A small encoder-decoder audio transcriber, trained from scratch.
Training: normuon at rate 0.003, 12200 steps.
Rows from block 4 of the audio encoder of a small encoder-decoder audio transcriber, named by matrix and row number. Rows with one number belong to one neuron. Each number is 500 + 40 x the weight over its row's rms, rounded and kept within 0 to 999. All counts start at 0. Numbers have three digits each.
Before each neuron's rows are labels from the 100 clips, of 14976, where the neuron reaches its highest value: "responds to" is what is common among them. Only what is clearly more common there than usual is listed. The data: short read English sentences (LibriTTS-R).
# fc1: MLP up (encoder.blocks.4.mlp.fc1.weight, 256x128), inputs 64-127
# fc2: MLP down (encoder.blocks.4.mlp.fc2.weight, 128x256, transposed), outputs 64-127

responds to: the word "you"
fc1.165:392491506490491478496402491529457465500482602477484444491538515530452499498494520548561422461458467523514461508537559501530516481459506563502515468538517470526515507544489427552497482528563508
fc2.165:531503538483400599578535503541579484439500516466473490554484432437490466573524484485461463517498479536495455491557455490433488514520513472441519574560506530499465531488466493435534567458510477

responds to: voice: female
fc1.212:525452494482494527517491387555513437545442458480514533557472509526477562509556482530495513518469484497472476447431531563545592586513531459574529489500509534488569486519510472450482543437547459
fc2.212:485533497512473424456483580494482528543552571544547482459495524519519470442484547467464485542546596484519486481526514592479491496521526511493437486505502511450477456492480577582539469492432499

responds to: the word "you"
fc1.192:403535474459431500451536480489509516444505499496515427509491439518500459521503449524463474521524442474480521513511527449502485496464531509428503538436538496521551459503497449475413444522453465
fc2.192:522472502551471531463467459469464471531457542496513589456478546506453541516537511464533544430461488503464451513521482553549539460506444561517459441519551515465498438527466536504547463450526502

responds to: the word "he"
fc1.219:541513480500520491481474486512424454475497541451579482489494547474418517548482513506450516482493548476533508499516497558523487479485415540485419493462503411523542510457494518453572414494514517
fc2.219:559453520460593514466470518503517534534555529535513488457397545441444486484418556595530514556521561531546486520514565493529516427469424474430484486500413527567495524520499533511508432502519473

responds to: the word "i"
fc1.104:554563533584454458493518565458590487494483501555511553492409429540507504423460512409519467515476486484512509521539493485498513450567590494465408487455505528519545476576540448522584501511490534
fc2.104:406460414468546482505560469458481470617509483514587515471537519534537487546436566562455464491496521472513458495534530528525486501576548509507452552523435509523491439492511493495478481572435423

responds to: voice: male
fc1.107:417508483451469391455505498478480519484405538494527524533530503453480539484499419520511623509498497503517449455449502487575484539539461573480523491503454476512512491502524451415414520520434448
fc2.107:481433531526534457522559430467443530535501535467454464511521494498470567511439560459476490463490569485521450530480494562416564510428543540485523465516481436547552546552436586388504490528492537

responds to: voice: male; the word "was"
fc1.32:500444586513456482500512502442484525449546559481511498513473489475496572520489501502508497513553508538521468496527569486475534555471594523455544454505548531551461466541560459507425435424448487
fc2.32:538440449500488580483454496465444455522528580527496491513471482478568480514536491532557526536500581452529498521515451523463445535467491454552544477466498458478446477486518487495529428505494442

responds to: voice: male; the word "was"
fc1.97:536485491465468524455540529475462523469514536540436465521485501537479519565510582495525533443435503501536448493522582509444514473473545527448448469497492534531497494496533445499480514509509425
fc2.97:508495451450483550459480474497548473527496496606529531509511511493469537583548546565544556502431575461535530482453474525464472511457475525528514509482449469460516497559549446498560557558532473

responds to: voice: male
fc1.175:422517527507580495511454492526537462572531578555448485503501574495488566540535512471449481422559503536513498561460513426545537482576565457544542466488492451455543486492483457451492534460507518
fc2.175:476479500512580558552493496515517459520513434533474522519522482555505437486448500528466467509563532395451610584496557518474448530519473482498481466551502485455457438468502516475451505524477509

responds to: the word "i"
fc1.52:503571463501560488507492549547527503486472500495463526544422516475432475565500525491494424444520437509440593433537537526485442501499417463516479513514472551508500513533502485507506517562494419
fc2.52:469457520496537455470528459546467515460460478499518548411492434483478474503521514558495496539537486517470434505425547543527533503526505480500476470442458475549469578529501477527499530496558460

responds to: the word "you"
fc1.15:446545579429561452503474457443504508446496496475481481520533493561511518512510537526518499478513556489524485477536504524514489477458566486437523531540506470529495500443475543543496510473586476
fc2.15:492518496497450584552476513471626536542493515482488591480477476455491484487543515522591489563515447523468482517486429410508536494473551548522546584525449525500460520494486485494552488496465500

responds to: the word "i"
fc1.67:509523409475555478486489518424485500481492475557446460476493489603506521525478540504489415492483478460451504431486467528502429446538491457484497491526532571549456508560499527537537478505512473
fc2.67:501404538555541564453496539533492473542499463526525498500488478503500502509474563496504452493520494530507509468532566555490478565568464474467503553469517503440490447547555436476557544447498515

responds to: voice: female
fc1.18:475491546522467566526479579539471515538511524492490524523561451546523526534461491523484469445515492497504531521516482607503464495427504577496494449444470546517480477526443418497549460486460487
fc2.18:534545542450566480524510535507537505472496571484483430531516490534456616526487438502483560468493453479500423519449526570482544530452560547513491526513503480547503607496465488561548584410567502

responds to: voice: female
fc1.203:501481528463429482524504525516496461456472546491522513509467510503471471448564478503472521533553537471442541515482501502476474514417475527511422466554475471516497464503504505455505565522414556
fc2.203:568543563501521444514476542485507465541531404435508516499507517500550526496437497479516481417546565529437590503483459480532458427512474513430439509536576549416549467438487440470532488499580511

responds to: the word "you"
fc1.25:585501532513493507478544485477446409472470524504498519473543433573597465528536497492585469497572527444484470538517433502472417476458574472470535475528536545521487489458469538455550465489496515
fc2.25:458520533490456481537509504585595470466479547527474450517469530467451518517553482487535514457476458571475493455520490458548536513420514429564497572478508488529497515525529468519531482445414452

responds to: the word "i"
fc1.229:532458510569562465499467582505533487537428528539438548558495563475481431545536467519515489514478487523437452513518531522517597493561461530443516493459518451543488563549540521543487429484529542
fc2.229:542509502383477453441457440528409539463507543530500483462508530492499443505464516457502519422473545479523497507555475442572506457444520541557487535503456487598550515555456538491530469600503598

responds to: the word "you"
fc1.120:446487549470510428487479470504496490425531524496554429528546532424462520451493511501436475570514548533432532551470484540465548437467504573505445504504496425500522487465549472507536414537424486
fc2.120:490505529540505531494498566513514579491516398497544529489553512572653461538504489506473467450498479539466498495527463475536521469508536531475479504483497523433514493454524448500505498488518532

responds to: voice: female
fc1.17:541473559445504472553434451435541406507483473450455472497486508476490544529519504512426475482549524441468545449531570565481492511506502544507508453554559467449527463460464517476494559439446579
fc2.17:554527566571497426495506503442521499443470478439493569465540479570508540462477529418500538502543529442531572561462493485537434515507549517489488510544486486430436522437494457516430572474511474

responds to: the word "you"
fc1.58:487474495465511416475498497516455493448542545441454491544522510570464432561481485424516548424558567457509479462513504484532454591495492458485468503546471501532583477524536484548519484487479483
fc2.58:493549462556488543495539459446513535553395508547563510483464393504516545468468472502470460450483580458469470535441421476484560509501468505491522479526512465478469514548458536475460506454524495

responds to: the word "i"
fc1.190:535509516546507426458513590545481490467403508474498509546474595503525441431523522504497502491514563518469543435530516462490545538578486521536438559489486469500538514474441493519521430468531459
fc2.190:474525452423519444450483543491500523514548529515505419494526534483486507530472515556438518511435417506585472514458483487470557446443515492480534518483492484546480472528462472479510495508457557

responds to: the word "you"
fc1.130:498477503487430508547542453448474474478504491487479514528482472520480442469509492433506482476524492457486502506537507443508443524505501510487498416514585564513512560497495500459583505525445493
fc2.130:539491462398470497408495502556521529492493470477512486523526449502462610481474483498453472493485457496448583562507519478533563571545453479528490506519530572557528506536482455434510474496477519

responds to: voice: male
fc1.128:491437507510480577409478496544484533450460484479465462533474474469529561517478470495494530514519537563456533483466582424507506398558496556496457489524507570526439492509507508509545452482472471
fc2.128:462509435487487508429484511430507538556528508526551515465496452462491521527438458546577480585517572482471495516511481578484485494531561460458512503557478431471506456457484494427483532548486430

responds to: voice: female; the word "i"
fc1.48:529484435475502531545520560528507548561480518493482478459509536511538544574545458429522445487476523524535434485510511477489431469493449434492511447517548529604416469526550592560478527483456494
fc2.48:465481390492546503433563568532459435550447505528579512497535464533557478460454552560422478474563503548479487543473447501551483461521532543442439488534432459554479506575497532518541527518469461

responds to: voice: male
fc1.227:575508516574438522540453537462482526456552484511481465490494517521460477502464567495453447445487491462554417436522496465546531483474455514481509463489423507495484522486494477545462491471479551
fc2.227:534398491530492450510514389453474464521545510465515430518452478533453480487451466489469491549531546572566556527480466564496545457449521492504510459468404510601488495482456509453521451591465532

responds to: voice: male; the word "was"
fc1.117:487530507529537542534549499433412530527469538493437526531478503449527367529507554513507536482505512491519485479474570546575528506468583526434512491552497504582497536434557510538524416431565476
fc2.117:445510464465491487520476388509535531482514420476496470525513442468510495521551432510526580584507502543481537503463528497490492505455546407479528549465511500549503412523575530424486514494560510