{
  "encoder_arch": "transformer",
  "model": "encoder-decoder audio transcriber",
  "dataset": "short read English sentences (LibriTTS-R)",
  "train_examples": 26041,
  "gain_aug_db": 6,
  "n_mels": 40,
  "hop_length": 160,
  "input": "log_mel",
  "spec_augment": true,
  "win_length": 400,
  "tokenizer": "char",
  "vocab_size": 32,
  "encoder_norm": "layernorm",
  "encoder_norm_position": "res_post",
  "encoder_activation": "gelu_tanh",
  "encoder_mlp_ratio": 2,
  "encoder_head_dim": 32,
  "encoder_fused_qkv": false,
  "encoder_bias": "all",
  "encoder_qk_norm": false,
  "encoder_parallel_block": false,
  "encoder_inner_norm": true,
  "encoder_subsampling": 4,
  "encoder_layers": 8,
  "encoder_width": 128,
  "encoder_positions": "learned",
  "fusion": "cross_attention",
  "decoder_width": 192,
  "decoder_layers": 6,
  "decoder_norm": "layernorm",
  "decoder_norm_position": "pre",
  "decoder_activation": "gelu",
  "decoder_mlp_ratio": 2,
  "decoder_head_dim": 48,
  "decoder_fused_qkv": true,
  "decoder_bias": "none",
  "decoder_qk_norm": false,
  "decoder_layer_scale_init": 0.1,
  "decoder_parallel_block": false,
  "decoder_inner_norm": false,
  "decoder_positions": "learned",
  "decoder_cross_attention_every": 2,
  "decoder_tie_embeddings": true,
  "init": "trunc_normal_002",
  "residual_init": "none",
  "optimizer": "normuon",
  "muon_scale": "match_rms_adamw",
  "learning_rate": 0.003,
  "momentum": 0.95,
  "nesterov": true,
  "orthogonalizer": "newton_schulz_5",
  "adamw_lr_other_params": 0.0021,
  "max_grad_norm": 5.0,
  "max_steps": 12200,
  "batch_size": 128,
  "epochs": 60.0,
  "lr_schedule": "cosine",
  "final_lr_fraction": 0,
  "warmup_steps": 2440,
  "weight_decay": 0.1,
  "adamw_weight_decay_other_params": 0.05
}
Rows from block 4 of the audio encoder of a small encoder-decoder audio transcriber, named by matrix and row number. Rows with one number belong to one neuron. Each number is 128 + 24 x the weight over its row's rms, rounded and kept within 0 to 255. All counts start at 0. Numbers have three digits each.
Before each neuron's rows are labels from the 100 clips, of 14976, where the neuron reaches its highest value: "responds to" is what is common among them; "loudest" is the band of the loudest frequency at the time of the peak. Only what is clearly more common there than usual is listed. The data: short read English sentences (LibriTTS-R).
# fc1: MLP up (encoder.blocks.4.mlp.fc1.weight, 256x128), inputs 0-63
# fc2: MLP down (encoder.blocks.4.mlp.fc2.weight, 128x256, transposed), outputs 0-63

responds to: the word "me"
loudest: 250 to 500 Hz
fc1.65:124118147127147099106130097150140122153119127098097154124130153126119097129091153151161155150134139146120124177112070147124091100103121093106101155118117129141092156138103112121104131085109141
fc2.65:134120105189125139124103141141138130138122108150112102117167144106115178114160118121125089180142115126105148185166145130128132122150157107133121113098131099082121113129139147126142083110093076

responds to: voice: male
loudest: 1000 to 2000 Hz
fc1.44:127091117131106143146131128102106115071150082120091134120157139108145114096093122146136115138108097109135096124077147138148158099121084134083135142149093137097137096118141129091105147095106156
fc2.44:178148122128118160122149157128146128138147128086105134133110148085171116108152109129131141131127098157115131140114122112121145155099121142122150161134131167121123126118108163111107194076127146

responds to: voice: male
loudest: 250 to 500 Hz
fc1.178:103095115149107120118139145134151106163123111101106101135133129134101158125111156139120107104141136090112200133161143162123128135141165106145116118156106061143131108128086068148157117152123115
fc2.178:155132107101143155100160154119112177113118130110124140130117127136158126120121139102129124140159164165120125130120132148140127133126099113149119094079125084128165133128117123097126102093083149

responds to: voice: male
loudest: 250 to 500 Hz
fc1.33:140114127145165082150127104123108079137131099098118099140130160108097115116111127130132121106127160147115148155151190137068120103140099158160112137127103112089149113120144138140135125128102145
fc2.33:122143074080169141183114096100157147158095138142117123102130119146101135105175172088145165112109126151115136120130131120125118130102106131112127112149131110118195132147154110113121094132180137

responds to: the word "the"
loudest: 250 to 500 Hz
fc1.179:103130104107128089126136113118154128142117125101127140115149093146103160164116137128072139130113122117152116105194143118151115156139122080129121119172120093078127155122094118158115129158139147
fc2.179:161163142176133128101106111068149110109096111143118111160093119126133119169130096185081118136176119114184117121121105138069089124131108137133118153135124111120112129119113115123109102147143171

responds to: the word "we"
loudest: 250 to 500 Hz
fc1.123:117115108155133144180158132126121164124118154113112078104170102128109137135181160136178129091096104163124139160141144134101151156120138126132124113134110139099086128126102093160154105153151091
fc2.123:154121114074147149139130122126157128126150130127126151127148163114099114150094133136124112119166099096177111136097138134082148185147173135142122138156141135090127154116136113122121131125095157

responds to: the word "was"
loudest: 250 to 500 Hz
fc1.155:104134158107102115164136127140106151166107090145149169131152135176119119124158115147158116120074115128114178128130161150125075117159178115136145139100143162083111126097131107147126132172087163
fc2.155:062144096146128139105150102122146106113114137163094139116125156140122125145104152131104155133140140077143079128066130146157150113144110123125145135120134112139130157089164191086118149128134109

responds to: the word "and"
loudest: 500 to 1000 Hz
fc1.81:183160086126146069128141118107158122124100133106096145146176131159116093123095146105082147098145159152104137138130147142152099084085119136127101137135135151124129106127084106085118155117150115
fc2.81:126145158188113117153127136114167126120122108131092115116172098181130116117093159119128085076096147153138132111141140156142142121145125132107122107132134097128120082146084108086145123150161118

responds to: voice: female
loudest: 4000 to 8000 Hz; 2000 to 4000 Hz
fc1.168:096138171103149117134134113085130154085088145133166117129136109092105125144169125125175132082160128115073121084113165115126084137146128106094147149153141156088132153170113118114139159131154118
fc2.168:147116155138130126127161143114144105132158158121149139209136132129116127116102178128097154175147093133124139123071160186128112122151136130108110106152115091144138132113137149140151145077147110

responds to: the word "she"
loudest: 2000 to 4000 Hz
fc1.80:152157131107146114124121155115102163093149126168150117170117149112106102120105116111127121069153129138109123106130086114119105119136119093107103120093075108132113137165114149135182116165171158
fc2.80:156153121107116128150096123133158129104105122138180116136119106111159108111102121129113127149143134112127160130096150096132081129148133134143100108147157117158157168147127125101157150098162086

responds to: the word "was"
loudest: 4000 to 8000 Hz
fc1.170:113133165160122076135095117151099122130106144128086104139141107180101097110159116103155108139127164093121135136120090161163147134115172123146133119100137098106109135147119118141124117114130116
fc2.170:149134090094129138131113122157157139108163134128096136125112103151126103164149172134125101120093169164115162110133125139143134123120097109105095119153135137153140110139147133131098073056132123

responds to: the word "was"
loudest: 250 to 500 Hz
fc1.182:106113127116118149152104168109104134102140110090091139127135122154127153138137086110110132131107168127112128168107113120160114143085152111099142146101133143105168126077104125222121120099102142
fc2.182:136118163138124133131135132128165127142120153142155126128095163095142138132106126160163108124083107144117105101164180167116127132183137138129084167120126106129119139203128145131125158129103102

responds to: the word "she"
loudest: 2000 to 4000 Hz
fc1.47:152145147140106157176090146110110159119142097127125096172128111082125142150124151118117137166156138118126122135134134120103122117137149097101094142105123125154138142099129127109119119076116137
fc2.47:134113126100098090110135097159124132114100151147119118110151125134183127133097119143169087157114134157138153089099108113116101112127109130125179111131097103094117147133155080143162145163144100

responds to: the word "you"
loudest: 250 to 500 Hz
fc1.130:115151191104099116130086069157134176143153091103139122143098090156123136141171146115164151100147180115067112121163132137109111149114098109109090137101159122170101123129162137142128138104125156
fc2.130:104142162126133127125127096091125129146108092158156149099152115138138141103168114083175136135153141160130145150100150131099099152083114180128138092127110138105155145101107109118128166092125106

responds to: the word "i"
loudest: 1000 to 2000 Hz
fc1.169:111113125097129118139176092133123130139109131159189113130130115116167096121111132115134138131163068173080108126141134148164147144110152149171124108146125104110132125117161161129121118129139167
fc2.169:120137097080142092126183128126123167139108098139135099112108099159155127146136144079141108156138125117146131188062116149090118145096107151141133092121170122152103126097087130134113139119197113

responds to: the word "there"; the word "was"
loudest: 250 to 500 Hz
fc1.240:154145174137157084153134174107123113149131147121098113145156174100142176113136120139110112110150083114135147128084161153130122148136184131157134150133116082129126083115131147130126144133120081
fc2.240:120126118136187127099169097137139135094136113130144150094152106115113133129101110138153143137168123113117108137155107121116114102165123102119105082130109132143159170099148116073155114148090156

responds to: voice: male
loudest: 250 to 500 Hz
fc1.186:136117097106103106122142118113153112100153167088119138120155155106167124152148124135100124172110124131107133131163131125102142136116092081124132160159128106095185142131147126157116112134109147
fc2.186:133131140149180126123149123088141124109146140145114144130098117119081162138113131147098126125163117132141106112118131133115100135145154113139119147135123123106119130110103126101154124135132115

responds to: the word "we"
loudest: 250 to 500 Hz
fc1.122:140156138142145131172125128137116153110130156156134109119170080135107120155132160147161103097129090138166115171166157155085185146107113141150101153124128185106088127120114124148107105134114159
fc2.122:142113142136160161160097127116170125102134125152127105117137140131075121185116133136112129151122117159152069147073124143107126151129150172103150113104106145124118182125142082135164086168089158

responds to: the word "i"
loudest: 500 to 1000 Hz
fc1.229:177120060110106136123141091127116113108146140159141081121133096126132097137113135140147094180157093129091119153141130135115140162154156129113142153123093153144093126087133128128133142131142132
fc2.229:144145150146100145106124153152136122113098097116169131120125162161095127128145126114099107134175137128142137130089152130110115110096154112131099118170135095136144131121122118101108159146130114

responds to: the word "was"
loudest: 250 to 500 Hz
fc1.0:130095134119161166124121138162138126148099123107128148132099113150113115132124153135123139126102115157148194123147162165115148126094133105089138128097155134100111112136144090101116080122132146
fc2.0:169145145124164113111115106122150096144152117112142177115177134160109136132127106132118157130116140128111109090096114060098143104107178138153103125146138086146127153110148103157144077125132146

responds to: the word "you"
loudest: 250 to 500 Hz
fc1.218:129081118099134083132126139126124158144121142117166147148136120150130162130123150118168169140155101156124087113106130111109129131113110099130118133116072133139123125159148188156102108141137121
fc2.218:137152125156103148094099110159118113127130103165107132105141128132131168140125103146098101117111150121063156139112142149174120143167171134139180120151145103110114127062126105150176115105100140

responds to: voice: male
loudest: 250 to 500 Hz
fc1.13:172108146140142124153140103129140088125193144149129153150124098129124118133125107089128109093146132106109132122136120087080104141108134137164116139119148131124093115096154134141142136147149096
fc2.13:100149148131175148148139116124151145131147097098092101126142147134132135110146161101124128146138168144109106115104173097129139091100110148154123116114138121127203112134146116104119138097144121

responds to: the word "you"
loudest: 250 to 500 Hz
fc1.165:176072151125102180136138115126121092194167135148164143133133125134113096105112118137128116120092143157170150120163104106126095068127133136165136156122132146122088125120128100130116116110134124
fc2.165:113112147144133168118127119132141132127138092126141071156148146134076159119125135153093134143170147159118115113130122160092132141075118147115137135146112126149140099107164148112098146088103146

responds to: the word "we"
loudest: 250 to 500 Hz
fc1.189:157123122157078133132122134171116139151099084089152115152111045105124172137140168121109179172112096158149132118143095157098171115135159174147089121134104117146151127115147078134117091128106126
fc2.189:151109131113144140116171117123148120132149140129165121135111120139097085171123159129115146156141093144152085108120109168100118107093157133124134109079102133120146140112095154120115161114150110

responds to: the word "i"
loudest: 1000 to 2000 Hz
fc1.67:159177088106134146136129124147102141146152116161144167119122101093156099158129133101129156142112105129061173160122114149134160110092164154139145105146099144132110134120117087150085133154162150
fc2.67:099140149123149120123152089162109144160147133139093107126144104162165122151124103103113076162124103113120138150096091141096204132133110112129149081127126145124123114096097098157132101084168139

responds to: voice: female
loudest: 4000 to 8000 Hz
fc1.212:119102118147125150127147146138138135103109170129105164103147157093111113172114168165141109114136152143113113154141133151123154130095104093152137119121127117136165100158164102084167149127162113
fc2.212:169135098116170133146114141122109162165124110132133173134113111150133117087160133101110149102150147092102110112110152117124120142164103133135100091140091152126114141119072176122077121097152111

responds to: voice: male
loudest: 500 to 1000 Hz
fc1.93:144149088141118108140111150131157090126152092108142131117118138109130117092182180145127112118113115114105133180168147160131114141184161171128109137074141161127123129103173133112124079139102107
fc2.93:148131147111103149127102086124117152131142159145146117158130142133100170108116090163102101126139118157124144123121081108132164140126160123085153109150123166152130157081127118086149119089128075