From a checkpoint of a small encoder-decoder audio transcriber: encoder width 128.
Rows from block 3 of the audio encoder of a small encoder-decoder audio transcriber, named by matrix and row number. Rows with one number belong to one neuron. Each number is 128 + 32 x the weight over its row's rms, rounded and kept within 0 to 255. All counts start at 0. Numbers have three digits each. After the name is the row's rms in percent of the matrix's.
After each neuron's rows are labels from the 100 clips, of 14976, where the neuron reaches its highest value: "loudest" is the band of the loudest frequency at the time of the peak; "responds to" is what is common among them. Only what is clearly more common there than usual is listed. The data: short read English sentences (LibriTTS-R).
# fc1: MLP up (encoder.blocks.3.mlp.fc1.weight, 256x128), inputs 0-127
# fc2: MLP down (encoder.blocks.3.mlp.fc2.weight, 128x256, transposed), outputs 0-127

fc1.63 113:148107077124212163119108136102146152100130153100066137100111188122161143118120130121160145115130158108127102152143079106186149148107114039141142167105083103084152164143116119109091130076167204121132076164121112207128137158121168091129100133162195115104086192108094086132125133133098130127150118082128119126188131093135179110124104155087069106151100139178105182102095179124161095125137
fc2.63 093:084135094098149124210167124091122113169172108182180120067105089113123093184141056056076082121095151138145109118148184082175132121094151165136090110148111112144105106167109195117096100073142147155096083160090135157067111117127124157145143145121136143067114170125150132099097126109153082196102166133128147135126147133121162143134182151171111130172164114099186104146109108115167090143148
loudest: 250 to 500 Hz
responds to: voice: female

fc1.249 107:138090106139127121180137109120159160117131097148128131129169134113120115097117130120102123067113136160099100105113181145190102099023124180124110122140106103172141107183100074129093078150166166140087129077092132111181129094098142074113108168165159145167150106136147173143109158138131143176091096131126106093149102179158224137036140126171121076114149090111113132150178166085151129095098
fc2.249 110:101162148105137131132129190083091117082121104125119093176122133165173114157105110168056204101118074089121136122105170119142154099111124105110155146153082198129104147146127136122149196172162143164124109117171139084142161149137109202126167145130083070163143178104128127156167081112033131080151142162095115125131171121130190112135133100071097117120123097128131153132106089158095126060092
loudest: 500 to 1000 Hz
responds to: the word "i"

fc1.61 103:118124109129134161114136167086123136124099070106095063187154093133140134080152088088107162118149148170119183127136111118071061083065121099111073147101127151098113074102139152170152103165126097140168127130100105141110135133128100153179127100109122107120108091084125143147115131102166168157151215126103083203222095123182149121170127201137126113105117116145096164142124151141163190154100
fc2.61 096:146087084133112141096114141182181107085137116098162129166145114129152112113161145057122117173080124100118152162137091048122129181140142130116166101093162130083183146167200128105137094153138111112101157122128187102133135089132182176116091072088120076053156128151140145208179163089135135202117117078116111171095113076120104151100100154104157139164158142128111118150150125078133104148114
loudest: 250 to 500 Hz; 500 to 1000 Hz
responds to: voice: male

fc1.238 109:112102068090118163145088139103082122184180139104122144119128121085141105110135123102153106138155073161114113142108131116139115172157142151104121137105213143147141137171150177138104154113165092160209132108166113111115070110087138089085174166151092089142219197169173149092119104142132122113147110149184155127140173132122134121125104112077139116049192134046132113152159082112130131139158
fc2.238 090:182111136151096073151135116137065113120124097169184092114100125104140123106114199102130142105121120120130179144095188153036113172119092107129135151140169120087107189093088131129165135152114150127117094057145138143130164150076096180135160098126171134120089096138125194203120135154148095069117117055116123101098151117152099129101110152079148120161139164209179110166149171116126108128138
loudest: 250 to 500 Hz
responds to: the word "what"

fc1.252 097:117115104073151072122154117146122169130143112138162173159102109137204065075131070135061157152151082161117083134165092130148161116096186212111100109137135136150165136122124124105117106192188170091125090119097135197121137152153152064106112140126093123098111099129157126098120130099125118117095129140125117165125186088085110090136073124176112124116210182129118208116153149114137116133146
fc2.252 097:113165087096133087139148077159091130086111074152100093157069137180110150171131185073109104127186126103094109124078179109072187100060140160125138126114135110138098106083150121160116129119169098112124093143171111148118145141232126138116111101096142129196111108132162165142151115115148063104094120115140120158175161082129151174160119177156160109065103162164166157164131136139160127106087
loudest: 1000 to 2000 Hz
responds to: voice: female; the word "i"

fc1.36 100:119138137097127110195129133112174106118112161164081183043161153052153084127068182115100143095159116161092093111139169114141072127154149155131155143116082154196149149159082127162082149120105161098184141072169115094151108122088080146129157149145111145103181087082137221103097129155078124140132074113136097129108155159131161149085129093142150094144138090109144111136147131095153158096125
fc2.36 095:093102108141092072100159122100094118148146106139097132128147096105128115126090208068152115121096129110124105132148081181114172143070160174126150048085149146107184115171143129105119156115109119101190088147132146167148211189073117126079119144110145149147133118151159180137152125088085133115157116079129151127130155174126145121153131100103159107108123197159201155070121157108053155094127
loudest: 500 to 1000 Hz
responds to: voice: male

fc1.71 088:147136110194116099150140194126129125143106149105099046172119153100129114104090151142138131146163139097093112163176112152130091132100144151105102118119090137126081110145103167121123148087133113115102161158157099098142182255128136113132131190088089168133097123113136121127107128128157151133128156121095103172167155094134084155182163137201106108072135049106163170137120125155188132111155
fc2.71 109:152112143086061157070129112189108121113080176140150158164154140178145096146189151107091112144095154117101122117083096181169158121096146116144068090125162107169122134096098133105113166116133143156109166071195161132136094069151165089145083106162130094158131159126126069118124145125074167151097097037091161140123132108196128164130176121126145077116105109120113157132133131107187178164119
loudest: 500 to 1000 Hz
responds to: voice: male

fc1.68 094:127160102093114141161193133149085130094130126129091142133126156092143118125151123153177129113115067101155120145057102097132094096126129095075153102164072080135118127156126143124199146128091136148182108097120079089131156170107140103071155162085066137101098157119136113126062112165161124132154182129142092114206181177146088081100147135095142166135149105154036126158122111120194102175113
fc2.68 098:128097161159126135136090118162170083117149169122119147215133096092105175144100183060133152100107128179162173169132124143151125148113150115164080153125101139141165109142201117075088134087079046118100118150110080111106170123165112107157126091115099137143138090147143129077164118127149111112073102096077152161094122108083128148222096168099090147117169108146169096114124108148190160118150
loudest: 4000 to 8000 Hz
responds to: voice: male

fc1.166 102:117154093183128077138134111137112088072180072128113166157127115124142127101135150134109090185136099124156166198146091096134118135118013109110180126109106092099157102101126126144174135114079134086145187106150113133170150112144133141118133169141127132185112190074156170145168103128129125138188120143081109168185130120156122128099147113158114226137156154129112177105102124110108047139152
fc2.166 102:151094074090113138162105114129152109113143118107143151091164185084140143125105057189115154073135151160160144149106158137083191103092157147130129103149088146081157122130147061151147117192158138109189103115192108122129127179183105102118157069115130199131084144081139134132192160124126136121085135163128094130117130081116074136137065144167155119148162154170114106140107052106139138096071
loudest: 250 to 500 Hz
responds to: voice: male

fc1.191 105:115101169101138140081116120154088122141105120116139056152115084129116082077129104127097167103138117185139194189177148071129111162068174078129071066124090101081149105141092102187161123153142114219159134133134065082146104144117111120126119146113152098176121103104154133159151099098131204146115171169096130160139116138127127127149160125132121106137154081172117171149087079124179146144083
fc2.191 095:147143100141123131146147152086098081076122087098169111114097111100165127102134122119063082141072117148120139131149108092120148169158154080172092094099194078170213125117149152140197160182102107153165055162090152128139153150125149177088093098105142085088114118130131147135189158117184123101118143159084118128179124069161144143111078101142128158088129151157124136088181116196135149101133
loudest: 250 to 500 Hz
responds to: voice: male

fc1.18 107:138079115081159132132124087136106116142132144134167148125101120108133142149139115086147160197167096215080107169105138134154124120114195156169163117164090081123116142109123097144084108189144160035133081094157027129112157104113127051154102099113104178105164181164160106128166094146109071127137174102110101140140157099131147115093111139097128101123112182114199163138145141137112150126112
fc2.18 109:026126130087160125145157090089099143160174138146161112112082091128118102177098152151138131145145151123075115108040157145080147092119101092091155076178110119150135084149130132155141181105175156176127071164147120117141165117076184099116116181111164142142152140122159117129150172072099120154088175186145087117150154080089150156177111117120114125143129091118074109136091151175101164109166
loudest: 1000 to 2000 Hz
responds to: the word "i"

fc1.251 100:082171149139103120156123102173114169110088092108103095090156097134147150114097129153120120105060118119119118139188139135136147165160127112050107106139104127121084066194096059128150229082163152074143190122114130114067109164149108122139110154056127110136036141132132134071163135159108145118157127122066151106163119108159147097179149136127108164177114104098139078136097127124138104131115
fc2.251 099:136115116092150121122128093128137112111156121119111080160062104120089131116106141135130149165212145127122143156105087161150157066082126123188121134101117097099188190096185155132098060153086156152080114136094107186167189167099151124176163139174058143140167083171079122158164117111138133124067115159125080100091058105116149127103134126182163145101120120114142135108190138150108095153122
loudest: 250 to 500 Hz
responds to: voice: male

fc1.154 105:091085157119157165153142117130163144098112133072078171143083092101081118092141118128165081184063127142146166213113085151180175142108119178149101122122106141129162094099149075120141148090089144091117139100118157108167129109141156134100138099120119150101167159162144105162122131086098145096119134137160124177185142105165112103138140113082122068111151130254065124105119169162135120174102
fc2.154 114:184172136158150133172157174127154099081140124142115094100147138092148070099074085088101135097160173129194082137123171151092128112110132057133141145128064125098062125095149138115154117073124121095094144111097114144090106162194143153135144132148165086114168092141123079075153121134123173149171157168096157070079172205135146151148125186132105126144119144127148133176097163125082172108084
loudest: 1000 to 2000 Hz; 500 to 1000 Hz
responds to: voice: female

fc1.240 099:107101184110181140139099104107130119127147146145115152141123131102138047139134125123168161079084113155078121059127172092152108174130098162170154108149100138104179128176142127099146072116147195171110096096123164110122140145076130094053110138154129125079084127217129090144164149169129128082076140059165137135144130118117152092166167127111087139126081141097101109072073129075120154101163
fc2.240 098:136142168091130129137161112137140103142105098126216120131118107117054147158109142198137127115120109098076120171101174187142104066163172128090078111118153090151065113158119193138168158140114088115125122143146156153066111127061070152130196097106127114135113074126155053142152159104152132146117131133148125155096064129120127150121181158188166136134133113124093156109205096149119107091109
loudest: 2000 to 4000 Hz; 4000 to 8000 Hz
responds to: voice: female

fc1.210 100:155116168113128148102118144099137121068210151082143153101175152125150071161122087154113116143114155138122132097182081092069096164121126062115130112153131056152131136127158125116161121092144201084136114095096107134090113163087176119104170122164113106098147087119143128115098100151109184101168126092101113075164125177054119109194134118163149129168171152076172136133126175122084106192129
fc2.210 100:086143124112098106110125166126121192093062166092166116104153153183169174131070167177129143064174130145116120129107081102114078112127131128081118136094122124144080124170144159164124142082181140116163106182174187125057115144104117102164119129149114099078140111119141139056091133154148130150076113135137177079152174119121203101124145081141129089091124104132097153159153125157067146173171
loudest: 2000 to 4000 Hz
responds to: voice: male

fc1.160 106:113111103101122176146109153187119108099065150154137127163084132115156123110163114107133127127084064158126166098134082186133134090124134146166118082135098078156164155089129161132149093146191202106176104140040124225060157113098166109115084150128130112144119141151119124095119140098125084098163111102123093104124179098127126101150162157093119087135187149113184168147095177153103123170155
fc2.160 098:133170123173089080136146135133088146133144122166134113165121083120150098063100115107125165193173100159159109181108145085119167155118113172132131071114085165136142164142099175164082181126111190098161067196177135139124113083117097110126062095134134131082160176091130122135115103092151067142093163188102170137127147106106106123122070175105110109102089172142144149123181163095142163097101
loudest: 1000 to 2000 Hz
responds to: voice: female